{
  "win_length": 400,
  "qk_norm": false,
  "subsampling": 2,
  "width": 128,
  "optimizer": "muon"
}
Rows from expert 6 of block 5, named by matrix and row number. Rows with one number belong to one neuron. Each number is 128 + 32 x the weight over its row's rms, rounded and kept within 0 to 255. All counts start at 0. Numbers have three digits each. After the name is the row's rms in percent of the matrix's.
# gate: expert gate (model.blocks.5.mlp.gate, 8x128x128), inputs 0-63
# up: expert up (model.blocks.5.mlp.up, 8x128x128), inputs 0-63
# down: expert down (model.blocks.5.mlp.down, 8x128x128, transposed), outputs 0-63
gate.22 113:100149079115054157157142119104047134148131107116141118164105142149098186138183131119105156131191115118133082151132162120140102149119140126133137093134139154174094151131121115118156123134099135
gate.23 090:134124129133112092079068151161078088123156126147089135161166106069157111125154147102086128119095164111136106145091058122130116070124119107118125095075084114108085146077099153129113177098111095
gate.24 088:108140125105154143106061071114124145153097125135109146107120082155156099120127077020212127164101134123137147165093129152142147125129133139143131064126113123151097121129115137071104065132110123
gate.25 098:127140097079133060087136119072098103157124138094110190112154134130179113111182161108095085129086083119120183141183101156149154185117148142095096100119113158091181148148128136074147107157158090
gate.26 103:077153128183125080233196095140096159109157132145124123222113176104194181134110153134116180128159118102182124087168119155120127133106142100130090157150130139149105130129112209133068150137095096
gate.27 095:120136138112107118141166142174129119124168196126109156147123115076150116155126103109107159140190169111132164123076133106122114091124103109153035093150148093158141171091124132101136110133097072
gate.28 094:124129083147135115151146087148131113104141142100166105104090145125132134176097176142142098142077199088084100116114077166076144131113048132074101080195157140151106094139094114192106101139080184
gate.29 093:170114163139097091151135155105138112131164182152179121122112112108124167091112165152103136137101142138135119160167161120134076119151103137145194098123125137121197141180158139134066107173168100
gate.30 100:095149157076169127168110110140140089147128102121132139138065126165069178187109120087141117142100055193145181133070063154136145100110127114133106120139155113099143150141082137127140148140128108
gate.31 101:166123109188142109077154149073084067107123171059099123139105086146216115124104087146100112111071103099120091089131152113077107121094166081134127086126096067136122166093150180148149124154067119
gate.32 103:148105213113089134128127115112160105153128176125138125188166143156117126102112116110116177053168133132103123148108121113125121137092140115140134084172055158116115079140128222176138114149117121
gate.33 100:169131123183087121105164159098107118157157134192111176119166165134161195167126148076090145116159125158123094166098053144134068125151114085094126132099076188157152096113123178185111155147148135
gate.34 092:197128104104078108174084138052106133122165114153099124123128153164103148176121112092125082174071130203194145098129104197115127152165212146045124124155098102111097130169147132087098110119123112
gate.35 101:097140077073129133082076091101131111073129116105161115118103108090203174098121146098123103103145100118150112169157189139166090070100128136171095080165136084118101106175074120093135100098158138
gate.36 095:148097098042132096156103177145116088135168142114091150119131122125153119175164106134161107108153066163143083132109167117114146111106140155157134072111124122142126174107139123145144133119119121
gate.37 107:107121089083123111121102162224166082129149148120222098131143150122118103088107163099106114161170084121132118098138152095154106146185179118127175185118110141072101083140046104110113108132166140
gate.38 112:128098078113129147062118112098085161136127094156091108168100092118169115110094173112088187146117108138079197144107132100117114107136178126094118132188140083112114170095085118199134135133118103
gate.39 095:148138088099147162087155141058105174155128103097125139071136137116138137113142134151140090146127153128137036115114091153123076112124176167124137102104161163121154143068139074121147125163135111
gate.40 113:154153097131120109173142119175126167196141063130089138164123135121166154166172076110179097113127131128098138118154130111125167106161116092129167075123148129140160083149147156086040141120106108
gate.41 100:183156157114141092146121122141124145082139130148109083157117140134105052117112144135166099111180132106202080147118101182102116127112080104209160157168169139058142143129088108090159099095138182
gate.42 110:119109164168196135124089122089134110125137106137146184105162119129098159070100181111122077142116119140105154082159126138133074123169129128079100143101151178163172135119176179141144104125159140
gate.43 096:165182081179082140108144116117044103161126141129094163100201136155168113136149080096104119143098160121116159137145078136092136138100120059103086165134164180091118177107126219110185119163127108
gate.44 095:158155105081153108125145107103182135163145098131142135075111128146135086094159184130090091130098166157170060078096139106115143131071153199122180096146090094200131086132155128132182137148139126
gate.45 107:155127152119099132123093127163162103134045121151131170094214147125099157078150148114099111118139145206096111137091101169117154121108073126127128119127127142117150117127080169178105132147110174
gate.46 086:108136142133129125110205114105103131137180083137093146119153102157119086158112156090126010091078118131102193118129119145131163102142094096196125176120080107078118165117171138148118151093084188
gate.47 090:085146086132146165115176119139123153082160100069085151083173128123150157095175121147103088081165125099085122115138127087150138116134100159135125084164134106149161092112107133049147094116145128
gate.48 093:115154092107140122152094101123141091091152105106118171097109128120119060120121129133193098150105109136109093186099130161122129135182136135134154127063139245134114121161120135120154181183139161
gate.49 102:189128100129180146152107103116127116145083165115060145086160102161117099146169159122189100134121108101084075150110133159147135109105094145127143107105062074157106145151092137100183093078141090
gate.50 101:137162066168104127130153120099146144125101105142090159091138109098105117118117095128124098123119152147042158121166201145131147114121117096081194134150128151084049117043103146202155140156104131
gate.51 097:195128157087139125098119189158050102189100164113127149128210132080090132180079118080092113106206150169075142128110105118103126073163100118130130130132167171135129122147149171152110161208161152
gate.52 094:151162136135118170121136154105135166162119106103070151100073104115090172153128160149071091081156141206083097151176123131073106146112191116108112135143125153083078134133142150130103108125073180
gate.53 109:131126100121122135095161131108129138158155132114121189116082119100157138135147155142111082090159180175125051142134105128100051130168118147094140122127099160096125117126197098104117185178149138
gate.54 105:086138086176183162167139137146105163154147165093155109104139084142136125164161112086154162080127093138107110090129072130181133119119211099150059083121140192141106103090161192155128213107164123
gate.55 094:133089117097152144070141137135143114065163142122077119198069096155168122142105138181119149115138122120098119146085055076095145102114127087098109127193101073119143108116203126129106135067082171
gate.56 100:124132112161077154197129088086165169095138150109127117126121139148165098157132051157154195152133159125060082102153089124158109113180093080134140075072095071103163145136057141105162121105151131
gate.57 098:125104157111113127178121128120127180086095191110083132042119087124122160125159139127160097141090133164166136169138110122104130115163081109159124132095113124104098109120078107121131152135160189
gate.58 097:161113104040095158088169072072093150139068099128110105098100140148107118166137156115140051122129098152186110135136100183182058165138125137152163080114115119158114094147091201166084123144069126
gate.59 099:110120203117161147153116079083141140149136119116087130127141121120115141092176127120126049138136166167124126165168038113124168079099117161085171083122160095118137149070118141117125163086162180
gate.60 101:123123177037117142177098144158100095130092097099096125089115099130081161144102124101140151139136111118087152148139121113112082136182155128155124180150145153156108150143186130081047105082161165
gate.61 107:103135107137189103149122174124119159168161151127092136165170108185146075173207099107120139174162103131167129163112135186133107123110085159080132163083174104111124132094117143106110122126100087
gate.62 097:092148124119187130121140127085107145151108163139116116149135066184177046091092174107078191121137097073087151163113059109158124108114132173107102129103105087090089119154132148124139149168115148
gate.63 110:110100128068125130129087142074171137099152159165100185133133092151143111105103154131149111159121142036111126084173103139101183128116159114125099174205177164175079164157142149086125119110135063
gate.64 108:170097201133210149076146106163148116129117197132086153122128108101136148140068063131145129118130118085107123138115144141096106161109162076097098100148131146108085117208128118132132131080178150
gate.65 098:103141110089156126187140077162188119137159145102110150072127068132094097141155136079140071130144111122122126132130148133170116145200088092133102145186097205187095127156110102153046169089117129
gate.66 107:191168093120112131181137108149121145151139118143121138116115125150106079166175097075167091125132103098121172069186089122135126098110205073151093154109105106085083082174123120031100134179164115
gate.67 096:109115125093187148106080079180128059128149143142151129180072141197102050161105192139137121138131121168160132119087077151165134144092094132121095139172149103134149139151134105146139133131143155
gate.68 095:173130143121154150085097077127154115144118213107183113128151145131198036162106127117080143115133173195051144124108113111136122163102116071105178119134142116112144106101152079154140147118118104
gate.69 112:127138139155134163109099161102093152153216167131079144068086110149088124074117115140104103057119149137158100123131148152118083163102110096154126146141107169127167115095095105169090130140108150
gate.70 096:108096153144083107145126130142139122114168128136159120143149091148161087103174078140158069139213140153158119079145101076129160117161140042093174109135205122143153126089091124151143167122227130
gate.71 099:146131179114212172121170155138134167114189084122190129115088098105115082155129138142094094110099118127179123158109141172146104109176160084111103069107107117089107116137066153149131138100112159
gate.72 117:148138119097133138147073208177151127125157090128112159111107126165122125144070113142107157143089120134151120138118070112145119146093124177118143140188136094173052157104097094181130182147093090
gate.73 097:163105135172130168122079185135052136108110170161115092113158114132112057133121150145138122134161150091126093152140082126147093113143144065132115068112044099127096120091186173090074111094102147
gate.74 101:146115151161175147186222137094077151094134119131143096110125142098118111163154091132070065161108103071143096160158090169120115054092163127157111124095107115083196144086079133097127148112133120
gate.75 108:072127148131111153178110147166134144087124188171155101120166165128066122109124075171114104092132155065127127089115083129107157103075117165112062132150116087104121153150106180125105103101129136
gate.76 099:151125125058143126138091122076148124172145099132161159177153129143157092122160100118135192139091161109161046108137084087154166125094174156161109090064128141132164144121080163152152104133116108
gate.77 090:093164089129124077141155070123116178120178100146119156116112145074116106089112130141120152090099150101135113110117160156165129213114120165137154161125119108128106133074088132106080139137141064
gate.78 103:079151113098076124169165099164150150155094151111101149169152126102126137094126176081087081116179144126173121111120139133106078135105105110151194152177087144124074101105124143140147173177123113
gate.79 101:114100196099161143136209068068103104100107155109104100114100115109128152110129100092116156126117072100153095098122102159158122086121137083090090079154167124112140141171135139173104173058219143
gate.80 098:152122131123151150103139165144118114116141188124145115148093069180161066106143071211115130073096126097171140082091114144084103155135120153153074105122159130106085160092105096096165113158113182
gate.81 100:093117123150145163098170198152108141111101152090116099141105116191054148153093135075163137149151107121159096139105082180154111130142120124100094093058155094055146107156104146108126098186072172
gate.82 100:072133117080115122070100139129106145135104062110146095128086105116133173084113104193138174139105159120132107124190132172207127100155177120131069166107120199132111080132158141115148118168218124
gate.83 095:143114084147169150125153121160149097092167174143152133120112085166150161155106206143092082089090089171132074129119113085147132112105108145129119133183133137139176104129171119165072122110099103
gate.84 096:153122121123110076101117085153093176109195188106106112119135102191083065134108145104083113159094080063107120166183125139105143140148139083169136131102110115099065119137141075121141129110095102
gate.85 105:106146110175126108114098106163171078174107116114089154133149148160107092110101110136174152108192135082132181088107108143181115150130120114169141155178152127113111083116108141147121142181095139
gate.86 106:148143107114095166123129181131129120137112187107119142094102171182125060157121132125169116076091148023130089103135139114153154139197120126125155164088100174131171154103143155083147096134135097
up.22 106:137120043113120129069134154091197138177155101125176171129117091126141139124139138124148168139169149117174122064163111113104133126073106109102058144184122142161183113129179133118165133104118075
up.23 105:186119158075093148049136140159101100085133121125135075111086091132109085118132098140116143078113126067178116187087102097140122136071134085105089031154144180151172114097175144157143206113142095
up.24 107:147168120123112110117164112147119062104142097137183115150081161128179091121100178138144114127130143112110140120095114174126129160149115143104142142088130108072154138143127085190077086165053157
up.25 097:191140090162176128185098150203080163171105088138176143125154100156130081170130152151167145084101078120135127139147154187094110121185092117139121164169132093127119133121160090102126166072158081
up.26 101:141144091104116121163119106191153137127178111134045145153116114120095159178151145092187113137181139141157050089139168134120133216150045126161155117154147120115170089129123168122087112135110074
up.27 093:126141119130145056107159177143151108122159158133141105139126132106175120133146120093170059111118130171159134111134091122174177062126152114120149152124158121221076112079155086168193086186131136
up.28 096:165157126170112178152109120174146162175137059178130137126176160113101173092155121101144098088093194191094058122122159129121040114160140172166093059110151146127152110151142127116146139164103097
up.29 089:136129100142201130109148120165167136107176128128156149111141117170139133125173129125065178117157098096200119165116160123160116090127139061125151116150143135110096074072112136118152136153146146
up.30 093:111126154136096093109172132127110118117087109097119100113080123156126103156111173091131146103108090159083119159133050168151094140159148098139122115167107097106169098163095079158105151181119152
up.31 125:171140146152138181112194153155094131125106120132124094178117103140111101113147137120122127105069188163099111064122148079098106130132154115138166099087119091197093086141124124091149087171117148
up.32 106:095174036124126131109138098083154140157108096097143121109094047140086084125110132144073094172088188146140135138153143144161129073191176156128132179117140122123126126164126065110222109115120145
up.33 101:184179149138083102136105110107155068120075175087068086129144142100130129117091147102091132141152146177123129159146110115108152113089095094187123134137082096154116166133164126189096095181063131
up.34 098:137148137112095143148152132154139084118114087103104160109130148151096156070064094138179095110174083134114162123088149135124085104090053161046129136136150195160178171144145172128180118134124138
up.35 095:120091168108134191122154102159124127111169099102100071183095127088125108153098090071124176084152076122103171142095096114123153175128165131120118128077132191107122163116101134111209134144184133
up.36 101:164110131097152165108145142061157131095078126115137091117087122165109055171131068161190210129139185141152098184150168151097100121135129101073108075145124162105134134148090122102110136158115167
up.37 109:063152192107118117142133144086129187137104140123088099155068154102141219124164054192091178089110130091127122111129086133121147150068165202178176142119119144145151102129142087129162164115161106
up.38 094:125131113107185092099135117132139132143114129150070149166178101100087189108127129170063165076098102128215132149112147156151150100112163140142143130037111086143075111128117128085118132119123123
up.39 087:143140088135130103157158062151148155107129147157104119160072107146060153136136133151106126142096161097089095182168144112147098129083117092205169112104110206153075127117126161139114075047138126
up.40 102:160177124106131130111081120153155136149147115096068134065135145136110150144144177161111056150099125175138132120115158098116097165141132160106143149148124143144131058134088173145132100194122141
up.41 101:145117137138171066133184127160136160138171098131116096140093048141131071144155125128164091189111141055100114199155124073170164105187110128135126118152203140137123109077102139106145098112067097
up.42 105:116111128112121088155154142089109209139134097108133081167089128154138079096140191115107117106178142156172117106124189157179113144053138125140115074129076117142071084172091072125165096118092060
up.43 096:093146103210126120117093152102127130149152108135105189139122127105113117133168180134139104100094132143162172165163157096131108186098091138120081139186117088125137163096109143142096098106128090
up.44 089:068152137184127145150139141061149144121146154170143155168160122114098146121158101092096138144126122066146098192109092119115122103117196148128143152120124139107066147144127188164125094102113180
up.45 101:083132167111141124101113166182160136118067160130130149126146169136111123112153061208132095125148152133125101129068112111149129136078120080166151129165109140192117135196168118138162110091148124
up.46 128:098116138100104121125142134148142093142185147095145120151161134080121174119135141131147092065126144109075139132146103154135073128093045112202224152138150169158097124120109103183126201150142114
up.47 099:101103057085115195139156070141130175149106115138076098125078119141166157086136095113135091119172096130117124064100136096162134068162171102107130102115103097113156148126131169134121101123112118
up.48 112:146095125111132095132124135137155116104124083124185119130128145129093101092096090128161164118147094127134126115170208144100120171132175137076093118117074133131166056114144157213161096169121064
up.49 088:130176162166124146161100089163128080102119143111080041190139117163036135121124124117147104142171150177133118076135094114109152146131162135085180132167167125158163141155119169114106073170110117
up.50 106:173062147144089108124178162182114110125140140148138164070153152155155128129079128149145179128167090124130113181137187097106122137146097122129189139132170185133130157097111141125158135148103141
up.51 100:137146113110145180090152141154066073100082146115198106109088094098176109168123077124160117107120116134101098079150074131125127181194084173163140074097107156147119109158103151159157129105158172
up.52 095:073112160135112125097123105117112123134114100156128090126096120126060209108121148104151116099140126050091108105180126114111129081118153203077116116161160235111097145163116139115125099146150145
up.53 109:130154104117198159141108097176090153142106162142118116168109120169130120139175074169161131106145140180124107127153172155097099108159140198164059103175133066131079115150125167098154140121051112
up.54 094:154166103145131101157091130085134140154139079100111181130134095123123118108133140117161125092110171177189145099062068110170060100126102117114133196181110131154152125138095148091100194115180124
up.55 109:088102140146175149104114172120164147120170151128085112219135147178122176104118108130138136114086155147146113116108127142081096134133155101098143133200209157168129110179104142090067106153116082
up.56 107:103152079116087164147099152099107160136107135083166105174110134152120114175134110110170142180146152079091180164160173120091148086202143165117166168155072097144128110182123139075148127122121088
up.57 095:134090179139143118112140173106133097143133155078114152054104129140128189218146142076104108075164118094042122136119165180071104160204124128136145122095124149137097122135126114173136136074144154
up.58 105:100124100068089104182120097084140103104062132120155113162127125124140129106143095164162093146141093068177115111087150184162135151153144088086190111146133158144070129123092156149153113089136090
up.59 094:133121158112082138089174058099121138168131063145148123121113085120163134101144210074165097143143158133123146165173103126126135073123078120129153080125166081120110142140098149159150114157192098
up.60 092:110146136160114145100103129109114090163129141091146123141152055150086146231109154136120192174102149133114114134116088171081107079168137180154157127166089117148108143165104177117098136119168120
up.61 102:108115081102156137157186140160144065105102092150213108126172170146097139158129126151104135093118138126168107137168139042196157114131101078083139152132094171108140129129121111153135116153162106
up.62 096:126109158107082130134151187088145163151084104125152147155117147106114133110092096111125146044138078154152188104112150146170176116116152132107145131061158121161130162086102103192072110156092124
up.63 095:079112125124115096127150108173123159135133188156134111080144090190135143176181133093074173154199124143050165137149160097070060152138129117159160175149166146126110130133140141145122105148154135
up.64 103:085132187128145138154088108106148124146124132140119175140116166098158139110106144131129145159119097132082134139143113190117122124130105096152149124133093102145146165193178054072172143119105071
up.65 101:112137177114103146122046086121144150118067170144149178155127155101170140128126147091117086179095124173108127148149165150071172131070153107087118148132156123084150148208098082097100145151108121
up.66 101:126118144171107178107096141124111105131133105137108153123211133175112131108081089152136168185137134182141141113165128139069126103122137077085091098077071132125195120088158114128106118122127177
up.67 093:171143111106152119149140131092152103116131173099085129179167133144085147160152115096143199173196128068135128176124071124145080095087165172124101087090081142169087084119124133141182108064100164
up.68 098:102110167133111122104139122113037129112172129097063091152129111142133142101102119175126140173180090098112165094136147188130109159191147126168157145153119193118135117162157104099101171097093102
up.69 108:108161141152116096223107120073099105119103153103155083137111150099129125121110135151170129142139142107070158127131131143073147117086149149082143180153128158034174173132153117064120173139118147
up.70 087:089135107108104128136128022108092091158094198099148159078134113124138164127159165061107115144065105081089151177129057149158154119122110151158138120104082166166139138109144150167102141118141106
up.71 093:097147129072125145095131104098121109176078134122142152115129132125158151169080137124166156135125147118135128120140068170127068143180126072130198172118095139096143080127146114124142069138118140
up.72 118:130120133093151209134121212111110100154148059121154139109141130132111129159140130216112069146092161122101118122117146097169114100153101176127147111136143107158128135196122079131161140097087102
up.73 100:178110076111166146098098147161152120100122160124079134150139133111124127127139223122131095160106145083141123166142107111108182121107131099137144127132098110078098146096091174118076114113109167
up.74 106:165127100080159111153071180128160156112125119138101146104154101173153072154162131105141091167119088138089077159119181169148214201140098187156136102128113153098102123162085134178166159112073137
up.75 104:163128139081115107164127162141122141120128139142175130078203092151118080142158094184131116110122198142103109096140104116115139119116137167171109120139126085156082156186098173142085065114113097
up.76 102:140082111072143111117164126134118144131077098184099088117172118130132112100157102196162114109108098082113076142092162120132085070152136164156151114147066110093175152180108184110174146067098150
up.77 099:102144102107153075131146158123151081158134123131157103148140168129096186130122153140106141117146130159080112092121103150091093121145043121109149153069163110182094140144167129085208147156128108
up.78 103:081107112106114096161137116132143112111137146106112109151133143179082127105108191117151120156183085100144128152113139105078062110119131124127145163129147141158113122040127152083157115119083072
up.79 093:146097150089055135112133137055172138127177124146135110148103177112099131130087151117114053188041151121149157171104146187067125103077139135139098147100101185091114148069108095136129057179068095
up.80 093:135138107156184107152121151131178138177116145159107152154163122115156171087120105113188149150177090084204166139115082092125099159133103063055144091132120083172099104204107140125087120117142121
up.81 108:138124078165164113143186122137134117172112139121105118133084113185070140123164142092145103119088194130101142151115197145190129106124158154119102132135131097121121127136130119128043078192120131
up.82 096:086147043116088145089130129138055125181121157103125126098131173159083179118138103164113146170133075064088118135117130122210136119156199114186164167126146148097086128167177128163144164138137140
up.83 100:139145214127183144148160204101115125124123115154139144130082195117166138107178139075086136131120187086084064139171132132127105123128164147172097116097120093103108104149127127132102131163101160
up.84 093:147089135117143080175111100172112119126106100084096100182148067173076080135119126100111146136114115084171121149165124177155105090101141135128069132056154078136103095125060120122140135146150113
up.85 098:135101139120172081111147149124174089116122130166085155119170145178120138124137107163100103152123144134088120188147121172101042135088112116119109133136080109080197110113132144107108074156164195
up.86 102:134153084121115193167155183151078156157090092120153114126138160075080155193129049139160179121166130128141099147082156118126183072182123099115077097081112089130141133128143147132121137081104134
down.22 111:072123116174165128121138139097100120198215105125091151137108132112162129122143144118137106143190127107196118079175139153125138085149111149098117117168156154141104111182113089096145104168144142
down.23 102:135133145127168139111087176170134123177145120175059169124158135137108148104180099160133067150128158138152092180105097095101094122116081079191105039088097159101168129100122131176147052118097082
down.24 102:159202105160164123108142081122193107087230109119130092121119092145121140113151162139073143081162156116091127156096136139137144149155170192179096194118090100133131127110135143163107174155117072
down.25 101:184140098116141101119120066187124116128148178145069105133052104149139088124166146102121116158129112112178179112161112108147146161122116116122128109096120089080076126149083140147092077134166226
down.26 092:047124176169160137097112124129081147201160096144145124128165116142125201109153125146146161122120114190175152116137124136166133151072152089156188138127134134060190132102127122068135103133086153
down.27 103:067142109140140170159095131125117102141092075144126108153125086096113063187113175201120124152139089151138129126155116141201128129121109145133144133159087132072118110153056122112126104124157176
down.28 093:132135131101135142089144152057084152154122107081116069151114171139177104115119177112150120114146114107107146122081145105165138126143078109161138189143143106126056129108076165094169146130140118
down.29 094:125130127096152137134109122108119150119126146101135151093101092083103130110110159166123172124116111163174177064139097120074103127135146217149039175179167091119103109081127168159121156158058169
down.30 097:147132128167122129102170124194088117135165115109111113098127117121130113140145123076118121131115164148138169091136113048126124222171170109096126101176193132108138154131088102159146170125171114
down.31 122:144142162122186121149143146098087121174143163136103091184135129125081115100155105115143089139052187180137111085119162121125111102147058117138081114151142162138112158150085085063138123096149153
down.32 091:139170139177090102149114116175130088105118094125125096146102187109102093133120128150142179114114074124165098169063153090128146194111102131190135092127150126154099149001124164141090043131112140
down.33 099:131114161119152051076060155124101084066149085137141083149110146110160089079164163160129079131167163153168072137163145113097122082177114064122173172141116139140159090145108139093166108134090167
down.34 094:150101156114184064155133170091150140137154107134124064142162152135114091068134132148116116115082072101174099112113135074110175116151102145108112117145119158164126131074150129106147131122153194
down.35 095:115124095211167124092121121092169160159154161176144106170182119156082148105180154119139099139115112123157122144131141078101100125104147154115069138107176148154084141156130126144140144153136157
down.36 094:166154164107173112123141152178142091076116111065062116121163172094131156135110155148134080149126132170118128123119070188125116129113154105134102105115080129176135169092196180093089114125185091
down.37 102:087171101173125136148100190099130172177119126105100145137088135050142150155158080164151145125136133112119113151141088092149150117072136161167138072109128093169083139110238168126087084087067116
down.38 105:106108153133133177125107134140109129101036113137115142142101137139167091122108166061069154112093142127109138147055121144150089095120118077139104166162190124041174101142106143170131111121176102
down.39 098:142138146099154114122156157114135166147129119173138143171158095093149111164174145031092135136142115113157145086103109156142159167170152142113130180123105074140108181172160133148086119087076154
down.40 096:174169144192160185129128088118114147131095158160146128124131093145140147118149134114133131111146133117118153113062154146151100144060158165130136114125116088179135112122106135172121157076130076
down.41 097:105144096112137080120196147092066192069150136155096098099143075063130105119129133140122102110091130139126170062166155104105153108169095132088123116135125140184113151123176134140148162115085135
down.42 104:166095132078036105148122175123108132155157090140107091128138104110110109151121144133131163111132143127193139187173111112166135124072094083123129128110193117156142106158113092084136109134162182
down.43 104:096151150140115085081115122106090073138106126190125120103126151115172078167169164126065116157130136081124120081171126074078099086130129094113206153156093074146145234124151158134128080115146171
down.44 093:104084134075150108128097124131170133083144102102121088085102148150081144055115132157144114136077150107104119116136074094103136139095116178130131095102172123110111122120109182144128104165143052
down.45 096:119172094154174112178134141036137140164143156101108160130154116141133108094096058147147156092147121118050178143093149151099153108110109138147080146108118156158087147191144122113146163090136130
down.46 122:112141098113109119103119099181151118146170095105127164174143062112109193132145189143198128192140164082171096134115094155137114117167102164050153106103117127143106113133147078167148062149154177
down.47 095:139189159182094182126201118141128163145177153119123146104138106179129159161095114153092143056085170150132125162163148116156108105091089140131183138161106132127132135127072123113163105121142133
down.48 113:100175155136137164131143081083150168088148129131062093094130092146112115092089069111143106143131147139143092111151222175104096186077146141153153121099131143124133105160110122176116119120153130
down.49 089:112092171105054129080092202112129174153143134138161150139102119175127159166121071208194173121142171117103171153132128119125137118071121113135108132111107130098149138159155080125185149180130106
down.50 105:175093179133169144131111129170112148155127067111158182157152097103164115121068161180104161141137110087138141108138145147110105127148106134095146131106115165143089149085124070134141146164086150
down.51 093:157124129123120147112058106099185120112143155175129088143146153056141099131198161183112084143103104116146171151127108125145139146070154141071084159114197152168103128113196144152115137125176089
down.52 100:107090120091065114205100097173145148120059155144138058180101174098143126155139129148089150118095091105184068178150173083185173092129139114199108160134165140137159139126149118147117143129129098
down.53 102:160127121098135118111098140127071143111114170119145160150112121150140095179154069153108105064193098189117142111103150170147133100173129169157157112167183147087204137082157071107126092130130130
down.54 090:144151142110111143132120109138108180115149143103126137147113158164073158111075200110151095156122136097134199135091118157171110115140137172128066172123103166174143138209135112110137125145190121
down.55 108:066081136155140136116116178130124073108100059132097101114166137139181155148144101062164124159024162104127093110113104149159132152138119121168121109145109167156169169141126138147185166149182112
down.56 106:160106173086124154180200126077148148138220155185155068159068145153170163174146169098109173061137140130091106159086123152119187139111145114141145194083134117144173123197126137098145132125120112
down.57 102:145168058133079142146165098191159089095141145131143136162178097172139103143170099103136112151114141089090182117141124148134119145124133117102184132103085089120155152127113086128134127105098137
down.58 089:111118139161071091098108103152175107116166143145131097087104129139132136195083149076115159103105155118143188090132079133146108125145158138136098074189133100130087162183120116123127161107182092
down.59 104:036115148112145136163141131170125131170079138203103143161090117148141063068133123108120115155160143155139166124089194126124126172114138091122127153110154140156153177069122075125136166070146149
down.60 095:163077162103095058186122143148115132183148120140128160117153127147087126075117181152173113165158066134117125142129142115120169136144162149132142129134086133098143114148143117145106127152192149
down.61 105:144117144108083059126154161081138112106194084132101160115174097118168178119128142101145114129123102117135191138129074125204065094106143133107120132156127185083169046091110111092150150101136153
down.62 100:103088110129106114190137112118119118095133146108117138138179143135135157139138126168124188115135059154163185142122137108150082105098095059148133175167104125145158131096110210097142108149106121
down.63 095:138182100167120093095119118163137138072096142155151159094152139138128123133109134122157097118146136118101194160139156128154163162143133133125181086117183136073094103139118136115075103101134124
down.64 100:123131117143056156141116178052116104170145119138112133103158116154158171069092125138154131074141066090134153172121105141111140118034096101124139120169139146150203119057112070144091150193158149
down.65 097:079108120077101118171131069166171172132101129167138115178156141137156108081169181033085143151129117073082120148144132139162151168132164106074137126151136095168085203119150108120091051207112137
down.66 106:135141153165183142177185117171128153126157137161124196068128107180114096122159077091153116099150101105069192102167161083083066137105151119145128099165132104109125124124121121129119108145127146
down.67 093:158139145178134161132136142139175161127097090129066143085154143142125125132139103120150133152134149147152125180143169137152133143146120111061149113100130085173121062129083118094093142116154140
down.68 096:185147087120128078122099165181189122116114125062102143086078125156117130118124124096156127116101088118171166163139096081076143148073129152133102108114127160066115158154104182114151116154150111
down.69 102:156166112091133098080087057165100164101155099093101130103119109132096125113116134122111137130123168098096152129114204127096136139161099128162130072144172150111181123160140152153132152204079100
down.70 097:109128145159097112145119099191103104111176140113110074119162185090121132151140099144148145170173128120210122103144144111093079081139145083120125096086095087088135130135078128141131118070126185
down.71 092:135132124164018118102055160139059140144102167122101125157139108143142125112125161153118179149114076142159116111111118159102167146160110131157158188142188133128119169167200088121158143158106158
down.72 105:116118090090122115135057178098122098138140120166115161124160180182111182173043133179155126125126118083149125153112118150073180094084125145151150152116084135169135083202169106120131122153111129
down.73 105:184125173105165164083155091170169093109096107079066123144111075109114210182093136144049091179135139117146081128168111140146114106121060120126145150111160103112154122181137107167104139133137176
down.74 097:128059120130154146118126185129143141117153108137123124123112127117140123172152137147158092110106096091104115116147128091106155129156145180091071031085150146046142127172065122139117150124066109
down.75 098:163129110162112090113229096131169133148139113135129108166141158174120148142152105135125168181089135123128158140154093143122128135053159132132074084125029085094089080202116111101113161163146121
down.76 101:068137125102129143094114119113156097091140186162102100102128145106147148103066074134126130186195196134089170143150117127085099173088166145089074087115124128080145188215102121134095106077080131
down.77 100:127089149150147085132124162169092097110174110099139142019088185099125149075131098157105127131114158120096118174162101144141144110100103104119114083087153105103156033132218114126131174092156111
down.78 097:144107139102130130177109174091188131090138143135198127131142116127093113054179126138080134125125127121139127171167103118160132094045163107133112183148109137091146083115195158128108126157065193
down.79 094:100150134119084127138115128081133124110159111131178092173124155139103090077205166078163129169153137134089152113157052135117162178093135083152112126146088133149088127095201126123180184124131147
down.80 091:110114097116149123114122067074154096131131141099101140143133133114126121145130224098107121128151149076153204141138126160117112107118099134097154105164159075145113100176163141113119160108187101
down.81 101:094071172118145092107152098120096115081146159127140172141123107087145085127094134093163132102131126068141146151135176106175114092077112114090084067137107134140144138152131103153111142100120166
down.82 095:126092099112148104180183173155132069153134117124135118106156155138112140122155084155139142084185148093135076153126115125056105115110159123119164123125165098142088155117131105088065108115135152
down.83 102:098072180100178118126100169068150131148108145132173084178079136128130109156158154090096156091129085088122140123123107125125143154149112136194081071140129158155149118137151122096187141167120078
down.84 106:060155077146133075145103138145117153093074097081120053152134161124105091136169139109098110125109133097096102147095143136179144082169162142131110120089122116142195156113136108104180115154138120
down.85 095:159150119160136090178096112104164139142127088109123159143172111153118111144127078117198144099153129144194111104166079053167114079189119116157086071127144155159094151138142173189090108135117145
down.86 105:179133145076119150147102124140104117100121084107114144086154191082163120126092129121103135073173160093134166087118193112187155142090100162075094132165090092096201101134129119138155128203144149